Rows from block 6 of the audio encoder of a small contrastive audio-text model, named by matrix and row number. Rows with one number belong to one channel. Each number is 128 + 32 x the weight over its row's rms, rounded and kept within 0 to 255. All counts start at 0. Numbers have three digits each.
Before each channel's rows are labels from the 100 clips, of 14848, where the channel reaches its highest value: "peak on" is the class under the peak. Only what is clearly more common there than usual is listed. The data: synthesized solo parts of chorales (CocoChorales). In brackets: how many of the 100.
# convs1: first pointwise conv (encoder.blocks.6.convs.1.weight, 96x96x1), inputs 0-47
# convs3: second pointwise conv (encoder.blocks.6.convs.3.weight, 96x96x1, transposed), outputs 0-47

peak on: G#4 (65); G#5 (31)
convs1.81:139113101099145167172126124108151144167147129132133077123138084158122099095080114121207148064096110070131133179080129186106054146116064140132114
convs3.81:112114103096103140093100102084120143150116099125159085098171152153092131103100114110072130117103058111095090155089111109114078122132088044145092

peak on: F#3 (71); F#4 (29)
convs1.5:108135077128140133221111134069135118161174150118111122132096107137158129166101125150147099105174072138104217086097102206139148118089130139128124
convs3.5:080068085142092108065134117089179125141125107095138137125136122105119087114070157116114088068134130160079084067147124101086143104133115103114106

peak on: A4 (100)
convs1.94:097141130102151099184145141106137167141113111062139138127063120072056135140073146134151082107089129090146131142137141156135161097127120157114091
convs3.94:147139117169153167147068078123175131136072161081084102142136104148162139070115127171097131111162084162066138093127150099107108150144136152155150

peak on: D5 (44)
convs1.46:092173114148161139118093099133138128101105137137193155087164190156105137199151150122054152125105189110095163103114114091149112152096130102157116
convs3.46:137106179179084097093108137093155077115163091188128097106120188127166135140146124153148100112119109146190145126164122077101215147181115139176147

peak on: silence (100)
convs1.32:107067084106113105142090113124130158113101170082139131078205115135136142125103169181124116092111134109125107128126132139093140117131105144124100
convs3.32:093081079101077142100145121084150131085099116045118129122082116173113148128082117070083087108107135102143128052088108105126105128120081074146118

peak on: D#4 (65)
convs1.19:151142137122171076200074174128097166157126128123115184093177128160096130081137128147113155193106080103124095040128135142109155083058144128115158
convs3.19:153092151121160205149149152077135167107090152132153120117129119107061118136159172153117099205131128107093076172092145140144119045074140076136138

peak on: F#4 (79)
convs1.36:137130144142139118147161139155135129124151164128160072097124128189190071112127167190103104140138085134101172142143137085126140083115129084135109
convs3.36:147106179158104144076116121168141067109158096121116124096074136113133092147112190172188138098143114161115135133159133108171151130113144129153138

peak on: G4 (50)
convs1.14:167084052175151137120117174164139138128116175119145162194139143140170148123104154136121133101157042125133145083182104105127100135094061141164096
convs3.14:105144180115195179070175122121116123112032157146121100142103154135127125094142096141159092109106158115144135103152092108116018133139146087102178

peak on: F#3 (87)
convs1.43:110138125130164169119141116163086128159154106108120114119133117162172130186151134149094057158068106142136125153185208143094067047112145137155080
convs3.43:221135141138127135174103149136174120144145173157097187189139189144119094123121145168134151109095154105127124180124124187098144158163098135122060

peak on: F#4 (32); F#5 (30)
convs1.52:103129177104148141122099191094165133150137091091165143066146144153183102176167133102130155141104112115154181147148154103115112114088118127125138
convs3.52:134169160106142189143151076149139092140163088112167147119119102114123163114157182119156126127116160106105084128112143153169150107127096122168082

peak on: E4 (65)
convs1.80:142216188111126158064157112147096175119109092190164081124107149119121137121157137113134152111154112188142123177126100138097087135144165099129171
convs3.80:081160083113214117124099113080115106112235111130135126151119118105105088125193103110101118130112166104143105103079146161161075098110120143132131

peak on: C#5 (76)
convs1.37:172154123103148138123149150098103115132130149176116100146109056120153080131178140144163133165120105114099114193140168066136159189142051151118135
convs3.37:157129102124152155151100115130123149150154104111121118171207195139152126136155175127127127087130140147150093143155113147163094130136112180132106

peak on: B4 (41); A4 (38)
convs1.16:105130110178114166122115093136108062146157091127131129150152139139124124145141126086133200085109109094054153152156115138118183069150093148152127
convs3.16:086150153162123073171128110065090171096158126142117156130127151085155108097148187082165098135149167139102094132147103163090131177171129129152137

peak on: G3 (100)
convs1.28:112098155143112140123117112076132098108095088103079125175110127161157157109069127143158111185166128138152176137088095082189078067131145148158148
convs3.28:124105127125123108084112158075145131105126135129129050101124113132123077106097091069146098178151066114118159127111171165171124127115151111156150

peak on: A4 (55)
convs1.6:108137077176113192119141163078137119108128103105141096183147131151108130088187154142098071137145125147163166126109182149148167182133067142101184
convs3.6:118192169143130133102100107144098152185118107145148131125141107073095132192142137156176212123097099104123146148089189117146138180139085099110134

peak on: C#5 (65)
convs1.90:155142134099101129092125089074144125090148110187112148097092111139134164140157090145119188088151108179085088166152160150122152228141096090109129
convs3.90:122149143157134141113147117147091138142143111159138156118166187150123202161124159145156183147119162165097157159148192144189124209123147123144170

peak on: A#3 (30); A#4 (25)
convs1.92:121124103030134060087140120140121096110100118048160090134066098135063120117107179138147114120094098120191104110154130126125152130128091083083101
convs3.92:107083090127154171159076127173087110111094154091151104122138083123139089158106086124139140065161100107117171087160124093154123161137083148124158

peak on: silence (57); A4 (42)
convs1.22:140059078164134131137188097142115102078117105118167144087167143102087150119170111181134090156152139124074164139067122109127123116154141162086131
convs3.22:143151082163119079115104146151095190070134169046095162129104150132147130151114164078142072122096128143106088151112126204077148143162157097129153

peak on: G#4 (43); G#5 (42)
convs1.68:120103142087125127080142085156059113113096122107136129140102177089119163116067142155105128101156144139133093157090077113075044110121094134083162
convs3.68:143113108139126079089190122149137141111141095139119125081124070150101115095123129113140175134124099166122066134064098114178104144174140113152116

peak on: D4 (97)
convs1.7:128167119179163116132103148073103161138091120094086152109154188184130147142126200158092120200136126108132105174128105154116191109103124097142170
convs3.7:102124138129155111132111188088127163094113164094162092142162102098176103180100137123124196028049112122159136140124098144162038072176134073149129

peak on: F#3 (68); F3 (27)
convs1.59:142145162113133143100131126146092164168133122092151188116174116100163109192161116112138176140168138120137149170134109168092184135188126184132101
convs3.59:141102107180132083146111116137155161109133175092159185088110126098102168144162073144118133188135095116077177132114111138120109129077107139120145

peak on: E4 (47)
convs1.55:101160113151150147112089116161076122174121116045150114124102114171217107167174199129142131134153134107124094118117113134073155144153152107152110
convs3.55:100148121151096065135097182137106127133099108119079149130095104181049175088115184078085103162146136147105139167095125113185088143070110098153150

peak on: A#4 (51); G#4 (25)
convs1.88:140128117125129142111163153081102236096143124116114113038109080203174111110123162146174103135159124111047144125109160106119120083099109130132102
convs3.88:183106098106156118073116115081130134150102099188139124126176099101172137134105122119090109168219090076146119097131110130113100134066125180124151

peak on: G#5 (88)
convs1.47:180105098166090171171120108149100148104131118193100134092118099149126175159139108104164110110080148133096100144130139058107109148105069104137157
convs3.47:153138079137137136093129128173123066166116083175080089109116079142123131121140133152098146123152131133126100159117066091141145149139158144193144

peak on: E5 (92)
convs1.87:131138082095172113171171205110150138170130073102086107155099105186067133090100162157157146042102081119144116120078093107147108127104115103116153
convs3.87:073125193148100100109101060141122100198142069139108142101109123125099177119092141190122130040123124130132124075103142129132075105116127157137079

peak on: A#4 (53)
convs1.62:146117178118102141131169123080121094144115161125154145116133168108175172125037141103095145092164121151071138147138133158129162098140087156129135
convs3.62:098143108118138142133109164151101182052137124076129160106173157112121173129185099103129172077141166159150125101132173141108131182124148042095159

peak on: D#4 (83)
convs1.76:137222146116136132145095152142105129178166099129114162181195140104109132132107128105154124124132096137085122149156110097114106148102117113144116
convs3.76:111184138107130159147091128121107136135137126130196086159080093078153106096163057111147142085120089135105129084145148159173143136067150165109129

peak on: D#4 (68); D#5 (32)
convs1.10:141164202165101156128137054129091152136092165082098204122171136179150135124104151111148117129091111105167086161187178121065130093070111115173107
convs3.10:133105160167115152135125123131164133083074103095128146111137119140103099048120127122139022115072058146086130110111113111153110142158135133151153

peak on: B4 (49); B3 (32)
convs1.95:040143118177108114133133138127110096114112154135108151255116144138113127059147130151126142154116135103138109139127155116128114123151121131113147
convs3.95:133162113084136137140136054094154147117077099116142078099088122146102090172130058129134084107147098149091120116128104116130114081132098107141099

peak on: silence (31)
convs1.91:120142110108122124139132173130134127075135178119139193117148141147152125169096119134180148095153095082111123153103155169094103152144108093169082
convs3.91:112150158114083143117155131114142142099089061108087080192129083118114110121134083156149113158091119135112127103135085128110087152148091128150160

peak on: B4 (89)
convs1.25:076131168126157104146085160111105169120081108154131113137182148155096135126135134124084172101145150141077101198114125168159114156180152163118172
convs3.25:116096145150116096129114160161119125138122112127106113125144149106161140164162142120072121136120124126122116159120142086128110136119158141058074

peak on: D#4 (99)
convs1.85:140157180083158075170103152117126178140166149134092153164116165071132079101148154091159084109104126100164097151145103123095097077143143127076108
convs3.85:167067131167127138108107084134077110146127138074131144147102104083117151154040147118150122117194158142118085223119132139154164100103141066087087

peak on: G#5 (97)
convs1.15:181134175148088150088186146124114138059119096114160100179110122131126093166126102134154170172127172119131031195114136072136113118113131103184123
convs3.15:108139151110034191201113091134072076151148115102138211095115126213133129171138135121120141106126154132103121142137129158113095109178120094122121

peak on: B4 (44); G4 (28)
convs1.27:090124124187123149144142163137121163173144145122120120108098150093115177131139120079112111163168090119164110099157198117153129147171169164138128
convs3.27:211137076105132096100112111094162119090086106162137190068099113090155074152162108065132110143101087123061136125141124117114075145132206142119075

peak on: G#5 (46); G#3 (28)
convs1.12:060136092122066087095167092096063187124138154080112139146179136104080160121139129045100111176162151114144128127111149116109125123156132138135108
convs3.12:176143162133160111136167097147101175147157115121072127163133104151132112112157169095130074121203136106114137151172094107087101167166127135125140

peak on: B4 (41)
convs1.83:090145120176124180144175118123060143155121120155125142107119170155151144149118154167119151117159138151114172141104147123142157136079106178141130
convs3.83:174170131040093047110129087082103155119097151112133106134108106114131105076140153112182081138152116089133169133140146070089115080181140189175110

peak on: E4 (37)
convs1.79:166095163159116101133171131116153103144104129151109088204143124103115131000145133143124154069112126109146066108117112097169163101187157101168166
convs3.79:127133107099154172139079121130123120147136146146094127082139133117120095135121157126142138142110120105140141119143076165092163095098124150182109

peak on: D#4 (74)
convs1.44:160157146182143140125183189175084094169101152174122122157157147165111147142113163120117044071163134127132124097157175174158138101089145163106124
convs3.44:157134128104055139128076124097116153128144113139105137161136108114088178099090189178112098101100081144140146115152143136098172137091103110134145

peak on: silence (68)
convs1.40:098101117060147113143156176084085141157121110045194207167077103149044152106083160107129170105141136129139089118094156133110102090087111116140089
convs3.40:143136175071167069131133124086154079161138136164200149144103192098166114142163048149098123126138129077157105167129133198150163059104131094063135

peak on: G3 (29); C#4 (27)
convs1.13:111163098145121079075104142062094149127100120089121151166132125131090162148159180122119122144151108177146178101085214134159136143158127108134141
convs3.13:116095132145095136155105122134116152105134140124067135137135121174158129087102159130147169069134119160126137155120060088159130087108139178083126

peak on: A4 (76)
convs1.48:141079128117121191099138119118093167152086113186143156143122123168100140159135118188168140172148134165137154140131111146145154082143144116141160
convs3.48:076139152108168159096151145081088135149107117144095089159082097092120153092097158110112147156079143088204081090084132119130057107121113117177130

peak on: A#3 (47)
convs1.35:032116112124118120141073129082131162159171149135173123153109111161185127115142145118125106156110146116092071141088129104175129103207140091114101
convs3.35:089069042081064066145180110139128107112072057148079119141129079186177149132139116121148141086129110122134060161123088107083178085125114061102143

peak on: D5 (100)
convs1.84:148143149122098097124114144061151108181171162173079139151116149092140122178115097121103136099133113127138101081170131134081153150132132138190117
convs3.84:112147108097145114173132125093064168081096081110045138100146118147070132120160124121158100125149111151171148106113153145171140109084092139066082

peak on: D5 (69)
convs1.77:154131117135116142211142151085088111092126090134100171129101098115114108164096127149106078037099171127212144065111091127123163134083118139123079
convs3.77:112119090125083129111113099120134103121135133138165092106131114143175152101168113089100200128093132165152117124174103086127099117115140106118096

peak on: C5 (66)
convs1.78:129106139089121125115151127137108070132130080105121149074121124108016147135160139155115169142145132127090158106148134090090115161130139160129120
convs3.78:128095086100127100156197122128174120161054097088146127125097151117141163148167126108114147133078096149078107104118121143126136152131143134165113