Rows from block 9 of the audio encoder of a small contrastive audio-text model, named by matrix and row number. Rows with one number belong to one channel. Each number is 200 + 20 x the weight over its row's rms, rounded and kept within 0 to 999. All counts start at 0. After the name is the row's rms in percent of the matrix's.
After each channel's rows are labels from the 100 clips, of 14848, where the channel reaches its highest value: "responds to" is what is common among them. Only what is clearly more common there than usual is listed. The data: synthesized solo parts of chorales (CocoChorales).
# convs1: first pointwise conv (encoder.blocks.9.convs.1.weight, 96x96x1), inputs 0-95
# convs3: second pointwise conv (encoder.blocks.9.convs.3.weight, 96x96x1, transposed), outputs 0-95

convs1.4,094,173,198,194,215,213,218,197,237,223,222,201,191,188,219,182,250,172,180,183,201,242,191,221,196,188,190,254,246,206,208,222,207,216,202,211,167,231,179,208,202,183,198,204,216,188,176,174,206,192,199,178,179,216,222,192,181,207,189,194,186,189,212,170,219,170,186,182,198,187,199,165,161,198,207,185,207,203,177,198,200,227,238,196,177,209,196,246,194,207,196,209,216,228,213,206,168
convs3.4,103,223,230,212,198,203,215,199,213,220,211,204,212,185,266,241,249,197,210,194,201,213,249,208,247,200,184,217,218,205,194,216,211,198,209,192,210,194,224,236,217,219,212,215,234,206,203,226,187,194,200,213,211,202,237,236,178,202,195,179,175,190,197,216,214,206,181,180,209,186,185,207,241,202,212,193,200,193,221,214,194,193,212,214,182,205,178,189,208,215,195,225,220,241,227,165,188
responds to: note F#4; note G#4; viola

convs1.26,100,197,207,229,194,199,234,179,211,177,198,212,214,172,166,191,209,165,167,171,192,223,224,165,186,169,224,154,214,199,179,188,229,162,207,189,210,229,189,215,201,175,166,203,164,216,212,214,222,198,220,196,218,206,208,174,199,166,223,222,190,205,164,149,199,224,209,196,225,203,222,212,225,189,199,211,192,197,223,189,188,201,183,196,210,209,202,211,212,223,203,232,171,194,191,190,211
convs3.26,099,186,190,209,205,198,159,227,182,177,175,192,222,191,171,212,175,176,233,197,182,167,207,193,173,212,211,223,206,168,158,199,220,214,194,221,215,181,188,235,189,184,181,204,178,209,200,220,202,203,184,209,190,188,184,200,214,235,191,201,203,221,208,207,199,190,187,182,167,215,191,195,176,230,183,204,188,233,177,207,201,159,202,168,177,217,152,188,190,220,172,199,224,200,158,202,239
responds to: note A4; violin; note B4; note A#4

convs1.11,109,205,189,219,216,262,233,216,199,191,183,210,201,182,191,249,195,195,213,203,201,230,186,210,204,190,203,246,185,205,216,205,189,193,205,191,237,198,229,243,166,216,200,204,156,174,202,200,184,209,174,197,222,228,200,174,166,201,186,206,223,186,211,187,181,194,211,179,188,157,181,184,229,206,198,181,205,190,175,215,215,196,178,201,175,216,172,207,196,214,215,234,183,218,217,188,225
convs3.11,105,184,198,175,187,195,221,156,236,228,205,223,191,198,178,213,190,205,200,201,238,223,182,194,199,185,191,198,193,182,163,197,197,222,187,193,214,180,190,218,162,214,227,175,238,224,192,202,212,175,204,207,201,207,212,201,194,164,206,204,180,205,172,208,178,202,191,226,242,211,222,198,199,198,194,243,188,176,243,180,212,212,166,178,153,202,215,207,183,150,199,224,217,197,194,211,200
responds to: note A4; violin; note B4

convs1.43,102,179,200,217,211,185,215,164,232,200,187,168,240,201,152,216,171,217,187,215,208,194,215,208,198,210,184,212,195,175,232,218,231,208,186,196,197,224,201,200,209,218,216,226,211,192,156,155,194,204,211,205,202,200,214,241,186,194,216,200,186,244,243,231,199,185,205,201,188,175,216,185,210,198,249,205,220,194,179,178,168,188,216,207,227,200,195,183,166,193,201,169,195,197,186,190,201
convs3.43,093,190,226,202,201,197,168,232,201,194,213,219,217,220,160,204,200,208,201,209,212,182,203,209,225,170,210,198,204,217,210,233,209,212,180,198,222,184,183,186,203,196,215,164,232,215,233,218,215,224,203,202,222,208,241,219,208,189,182,221,204,241,207,199,195,238,233,215,241,209,214,198,173,162,235,227,230,177,182,205,190,221,206,236,225,213,172,215,203,202,207,160,215,204,202,218,208
responds to: note F#4; note A4; note G4; note G#4

convs1.81,090,195,172,175,209,206,215,203,218,222,228,185,163,207,227,218,235,208,231,219,221,196,217,188,186,194,203,208,180,197,193,179,219,169,227,250,183,211,202,187,188,220,211,179,178,193,220,158,216,248,167,167,204,176,215,219,194,186,178,220,181,217,191,205,233,226,196,183,206,218,150,217,204,196,216,175,206,205,203,188,188,191,212,216,179,185,173,196,181,206,201,204,211,240,213,188,191
convs3.81,088,204,186,199,232,216,229,187,236,241,174,220,194,222,195,231,188,172,210,224,216,191,177,223,144,206,194,198,223,206,215,153,201,195,184,211,182,187,193,184,174,226,224,220,219,217,220,232,182,213,204,179,225,195,196,205,215,211,191,210,233,185,198,198,193,187,235,223,192,221,169,200,229,211,165,206,200,193,244,197,218,198,213,191,204,179,204,225,190,184,173,187,189,200,216,184,172
responds to: note C#4; horn; note F#4

convs1.63,105,206,199,195,174,168,171,177,224,172,194,218,239,212,248,227,185,213,203,203,206,194,203,193,166,194,221,181,198,181,229,210,206,222,218,192,190,190,225,214,222,211,203,269,211,201,199,200,179,209,224,188,194,209,223,205,197,160,212,209,198,216,181,213,213,193,194,196,236,196,182,213,208,204,178,226,240,185,206,209,201,187,167,186,214,212,190,220,163,167,202,225,199,183,194,158,216
convs3.63,100,202,186,195,212,184,194,209,250,211,172,186,225,207,226,202,199,196,204,207,236,191,201,210,201,190,215,180,206,180,204,210,210,214,193,254,209,180,211,217,192,225,237,174,193,151,197,189,189,195,187,191,220,211,189,210,218,159,226,208,174,172,159,192,196,221,208,165,172,185,212,163,204,207,182,190,233,193,210,224,189,210,232,254,181,202,211,203,183,234,198,202,191,192,210,214,192
responds to: note E3; tuba

convs1.77,104,204,194,180,193,176,211,179,213,213,232,194,211,200,196,170,209,212,207,183,218,222,202,197,208,212,153,190,182,201,251,194,200,195,194,183,208,192,181,208,204,224,181,187,207,270,215,208,195,202,204,219,200,207,196,242,187,185,215,188,252,218,219,214,152,190,215,213,182,231,220,248,205,219,222,221,233,176,187,170,199,194,185,240,196,210,210,194,207,210,192,191,189,198,206,206,187
convs3.77,094,194,210,165,206,204,180,205,189,187,192,209,220,195,112,192,196,187,160,208,203,171,180,195,201,223,171,205,202,209,188,213,202,175,193,210,201,168,209,168,217,199,202,209,228,213,209,203,206,193,196,215,194,216,206,223,216,190,195,191,164,201,213,197,225,170,204,184,256,191,232,203,228,171,196,204,205,202,229,225,179,176,173,190,188,176,178,174,184,229,208,201,185,201,168,186,197
responds to: violin; note A4; note B4; note C#5

convs1.80,110,212,177,172,206,197,158,179,200,239,202,210,208,183,205,218,186,204,227,214,193,210,178,186,194,189,177,201,184,179,214,153,225,219,197,210,201,169,174,159,205,221,189,203,230,234,195,222,208,204,183,190,201,180,199,184,215,198,195,205,204,228,212,141,211,220,186,195,207,183,125,189,218,185,194,198,230,198,216,177,191,180,210,199,237,203,174,200,188,191,192,196,197,211,176,196,217
convs3.80,114,167,208,242,177,178,218,214,188,214,199,155,191,189,204,225,205,216,207,184,221,216,219,194,191,212,214,201,199,250,179,177,160,204,203,176,177,196,205,219,194,211,201,247,189,249,202,229,209,197,199,215,215,217,205,199,203,178,214,172,193,230,186,211,186,207,216,228,157,167,189,169,198,211,152,195,196,187,186,211,195,221,186,216,187,236,218,194,208,230,209,212,218,212,214,202,194
responds to: note C#4; cello; note G#3; note A#3

convs1.71,109,209,206,204,218,234,188,225,202,199,239,200,186,191,193,187,216,192,218,189,177,207,223,168,175,179,165,200,222,195,179,248,177,215,185,204,203,184,185,221,193,208,195,241,203,216,206,184,198,217,237,168,166,211,191,186,199,199,194,197,205,167,228,181,185,228,180,143,206,185,215,196,207,200,209,203,192,214,184,238,192,173,209,203,142,202,172,185,185,183,197,227,174,185,196,199,188
convs3.71,132,240,245,196,196,194,185,210,215,195,186,213,198,184,220,207,215,226,243,189,204,240,212,182,204,202,205,187,219,196,209,208,189,200,206,209,159,201,221,217,196,216,227,221,226,213,157,197,183,205,183,225,231,196,217,178,206,198,219,215,203,218,178,239,158,217,227,211,225,202,202,213,209,186,174,174,218,186,187,222,151,208,181,218,230,201,240,210,209,206,212,221,212,231,221,190,201
responds to: note A4; violin; note B4

convs1.64,083,198,211,233,202,204,213,229,199,244,223,200,196,226,201,204,220,205,212,187,201,238,214,186,215,206,174,231,194,195,204,211,197,203,181,211,192,196,218,195,204,161,189,200,212,233,160,198,210,216,216,192,225,218,216,203,205,176,203,234,225,223,230,185,240,222,206,187,188,193,186,209,209,185,180,206,190,168,200,199,227,161,200,194,193,189,200,205,200,207,114,227,215,219,195,202,166
convs3.64,086,191,233,181,175,177,247,160,199,218,215,171,223,198,213,193,217,200,172,188,201,211,211,182,222,192,222,187,210,199,182,216,194,199,189,220,208,182,204,177,188,196,205,191,191,196,183,214,156,146,214,201,202,170,196,217,217,201,207,222,229,155,168,232,204,184,225,181,180,215,219,224,209,166,200,179,186,215,220,214,176,211,146,216,207,205,204,220,204,193,210,171,184,203,200,226,195
responds to: viola; note E4; note A4

convs1.0,100,227,214,220,150,223,206,192,215,218,201,194,238,186,186,196,184,194,244,224,192,222,226,182,192,187,171,177,182,171,185,205,192,194,188,206,193,213,215,173,182,183,199,180,219,205,212,189,199,182,201,200,216,200,265,206,251,217,224,197,228,204,185,191,185,199,205,180,199,214,175,220,200,188,229,193,213,193,215,193,211,153,186,216,217,202,186,191,174,184,211,188,229,243,210,229,207
convs3.0,090,158,212,199,221,176,166,186,200,186,214,181,169,231,188,191,229,185,184,230,223,240,171,176,175,183,210,193,169,171,201,167,186,189,214,214,204,216,194,155,183,209,173,210,218,185,208,216,210,211,207,195,200,195,194,247,198,203,213,154,198,196,211,219,214,153,222,159,183,171,224,216,207,199,187,199,204,205,184,216,203,188,190,197,224,203,190,199,222,199,186,192,212,209,195,231,231
responds to: note A4; violin; note B4; note A#4

convs1.41,089,218,205,177,189,193,179,222,200,146,219,178,210,176,180,219,219,194,207,191,271,222,194,201,173,193,178,220,204,196,199,222,195,206,172,183,198,202,184,187,209,202,193,206,214,227,246,165,238,203,203,201,169,199,182,196,190,206,160,269,196,227,219,215,208,215,206,203,183,182,208,187,223,216,201,212,192,206,219,201,179,197,204,170,204,199,199,208,185,226,196,204,212,205,194,188,236
convs3.41,085,195,175,190,215,195,170,194,216,220,206,209,192,319,190,203,204,213,187,235,196,206,217,190,198,177,201,179,200,210,198,208,199,201,219,216,207,218,193,190,195,193,193,209,210,220,206,178,234,178,221,203,229,194,211,207,219,196,186,181,180,204,209,208,178,183,210,208,201,218,151,196,203,199,186,221,216,201,203,190,217,205,202,190,218,218,177,201,265,191,198,196,203,204,188,205,181
responds to: viola; note F#4; note D5

convs1.19,106,187,216,224,197,200,212,188,222,186,233,214,221,162,155,217,186,188,227,195,208,208,171,199,209,221,198,230,220,215,237,193,200,207,206,179,219,203,194,221,212,187,213,186,246,201,176,201,225,194,207,189,228,170,205,187,185,209,213,202,185,168,200,203,217,195,190,166,170,223,213,194,201,175,199,222,164,214,185,205,173,246,164,237,200,185,195,184,251,188,217,210,206,207,203,223,218
convs3.19,094,211,174,211,191,218,161,169,205,175,189,196,201,197,191,170,186,238,212,210,206,209,187,196,184,190,216,208,172,210,162,183,186,212,210,204,230,198,180,198,263,178,163,211,162,186,229,215,196,201,179,254,210,187,222,194,220,227,204,246,231,196,205,193,225,211,205,214,182,180,187,206,216,164,190,205,205,202,164,191,194,185,196,179,171,197,185,210,198,194,207,196,207,220,203,225,217
responds to: violin; note A4; note A3; note D3

convs1.87,088,198,222,215,209,215,190,195,196,206,214,165,226,214,191,165,203,196,200,199,193,204,197,202,201,212,159,196,180,174,191,173,252,195,182,198,202,166,166,206,173,230,190,182,217,203,182,246,192,227,215,158,211,181,184,218,177,168,212,205,194,221,198,183,210,181,183,218,164,165,211,231,201,198,203,222,182,194,198,197,215,209,230,206,186,176,209,168,214,250,204,187,239,209,205,202,210
convs3.87,084,189,150,167,230,163,203,212,207,224,221,191,195,169,199,187,196,200,207,173,199,162,212,220,165,203,182,202,182,186,220,198,200,216,192,209,215,221,221,167,204,187,206,182,204,188,203,214,201,221,158,178,224,203,196,218,206,203,223,202,220,184,200,159,221,254,174,213,177,217,183,213,208,215,203,192,181,189,225,197,183,192,161,197,207,213,207,240,215,230,215,214,228,189,213,234,209
responds to: note C#4; cello; note D#4; instrument: clarinet

convs1.15,114,175,217,190,185,199,194,189,179,200,196,200,210,210,193,237,206,199,172,194,204,165,181,197,213,236,216,205,182,174,182,188,216,183,212,194,189,194,203,171,214,206,222,182,189,193,222,179,200,238,168,198,205,261,226,208,177,169,188,203,204,187,210,196,186,216,189,189,196,225,221,201,201,214,222,208,217,153,187,184,211,170,229,227,199,187,198,255,198,174,206,192,180,254,231,183,196
convs3.15,108,199,193,177,193,198,200,219,178,196,215,196,206,200,160,203,205,204,193,192,166,183,205,196,173,190,200,187,183,204,201,187,208,187,177,191,205,197,210,227,185,192,265,169,189,216,189,193,193,191,248,228,205,180,218,186,191,201,199,194,196,194,197,209,221,199,194,197,177,190,207,137,189,165,230,186,181,217,185,181,214,248,209,213,181,262,189,188,189,191,192,259,195,199,195,205,190
responds to: note A4; note G4; violin