From a checkpoint of a small contrastive audio-text model: text encoder width 256.
Rows from block 7 of the audio encoder of a small contrastive audio-text model, named by matrix and row number. Rows with one number belong to one channel. Each number is 500 + 50 x the weight over its row's rms, rounded and kept within 0 to 999. All counts start at 0. Numbers have three digits each.
Before each channel's rows are labels from the 100 clips, of 14848, where the channel reaches its highest value: "top examples" is what is common among them. Only what is clearly more common there than usual is listed. The data: synthesized solo parts of chorales (CocoChorales). In brackets: how many of the 100, against the usual share in percent.
# convs1: first pointwise conv (encoder.blocks.7.convs.1.weight, 96x96x1), inputs 0-95
# convs3: second pointwise conv (encoder.blocks.7.convs.3.weight, 96x96x1, transposed), outputs 0-95

top examples: note A4 (94 vs 8.7); violin (87 vs 14); note B4 (43 vs 9.5); note G4 (30 vs 7.7)
convs1.83:455486504583511546492520470580452501449462537428487450554508454449532459571520540538501463555535601639583536531492480488490543491512518488480508550396618483512456486490532565515633506486542471465508524520455442463512547478369421536516512492537473515467500444425462583500550492405424554568
convs3.83:524574506614514497482478462421514524444567512503475523489461559461491554535540459587499461488569516552543561526504547548462574492424538444427504474478492412538463443554517500466505517542439442519465418454525572546531494540433565466539351515533468581458515468385477420501466468551541454619

top examples: note A4 (100 vs 8.7); violin (100 vs 14); note B4 (41 vs 9.5)
convs1.65:506481486523459417458506496630472512536571460468515494501496459575523433420438535501464529502492561518551544452432549495550471536532525457469404473620517521485519437475558340536500485480545511482595476584526527478559464534536451508569384547551508473554475494517438516547552542475401588504
convs3.65:508534524439490385539521590411512553453474515496501524536504537453495458560509499564451532604562443474456501571454621554408549491492445490456517576403515549530447452385425470442515519440515524458502443523472551542429510436564483470421525460515536551452540439532509396481470472475564486470

top examples: note A4 (100 vs 8.7); violin (100 vs 14); note B4 (47 vs 9.5)
convs1.33:501498481502514529465484455517508632488446433486534541507562462445519518423501531511407544608508517474501523385610465437536582471446432529525513481578496521528527492433572507468476458499410476429443445490423406482522506484587439441504532382477515501482533534500420554487570424520556444471
convs3.33:459556570470529512454434564506433485456503556575518556514561568486589547551607480554512534570497532544529597534496508505519534376477526577488530493503595507514576575462570545497434555565410611470513511562519530528493547541536440531470512548519611548466540535493501458544438449545454459488

top examples: note A4 (63 vs 8.7); oboe (45 vs 7.3); note B4 (45 vs 9.5)
convs1.84:433544498568558453461535433492527550476501531475566554513515506546578520517459461524553505502476523575514531494482475548521466540529328502488502508581507453430563513513646402486517463479453501526445456456524549522497521394593479568412476618486522452511460457467491521415446401525498513465
convs3.84:537427448543445444467507562412463474554421508448495460579439627537563514457489612510499556542465534520508483435538590520475466520469451527418549512583541496523580553429544516532420492564493455427510528556565399453465526568482494493531443533471576534453564477516554530423457536540502510440

top examples: note A4 (100 vs 8.7); violin (100 vs 14); note B4 (43 vs 9.5)
convs1.2:457555512621553433519530414513518492476566522538464507432484507502482551456534487498530430481511461478509581539431484495415438531504576538353515419434517527455479560420458519606402509507479539536479536449485467400496514483511472425521547485509523591659485484489554503545520513523524442526
convs3.2:499522520523490480477483476528438395491557421550369576471512537454540530481455537527553539469549456549540518526510561573499574549545537534386547491551561529521518525558523498512522596488535547537479451550564498470483555486489570601559437549594547511348499595547486553500518528575474463502

top examples: note A4 (100 vs 8.7); violin (100 vs 14); note B4 (43 vs 9.5)
convs1.80:540460507533519477508518489516475447499539512466498589505485473539595540487591558516511557411541539475575653509487582438476531493501464532519455471585532526462520490490604493506447461458480527515451476528532482457470605542501467373501551511558373522596528539392528506486540531415417486536
convs3.80:523470519445469480501414555504499513446541436485467517467580434530497585551488501448514460476545490611455446502512481430543407560466515515523569541479565572520526560416484442351492479409477542458438477500474443467532565487439474481466453549475389482515444498508467552408494447494432477377

top examples: note C4 (69 vs 10.8); tuba (54 vs 8.7); note D4 (50 vs 12.4); note A#3 (31 vs 10.8)
convs1.3:465527487494575491462470451522495514463493529598468488501574507492438543526483503524486582470392485443509510456549610492474462451510345495510424365510516490512479469434411469426457470460387504366490441489444520440437471578542457492487524425486531442510545556527526421481499498478487502553
convs3.3:462470516509444437555457563518496498514503440569542554506490493445496542627593453486521475413460490510546585504512461467537464405530513452543503537562449492546583487427520435513532470511476556446508504441413459456494521363537589494578592445592480557417546466565526465469515558557503479557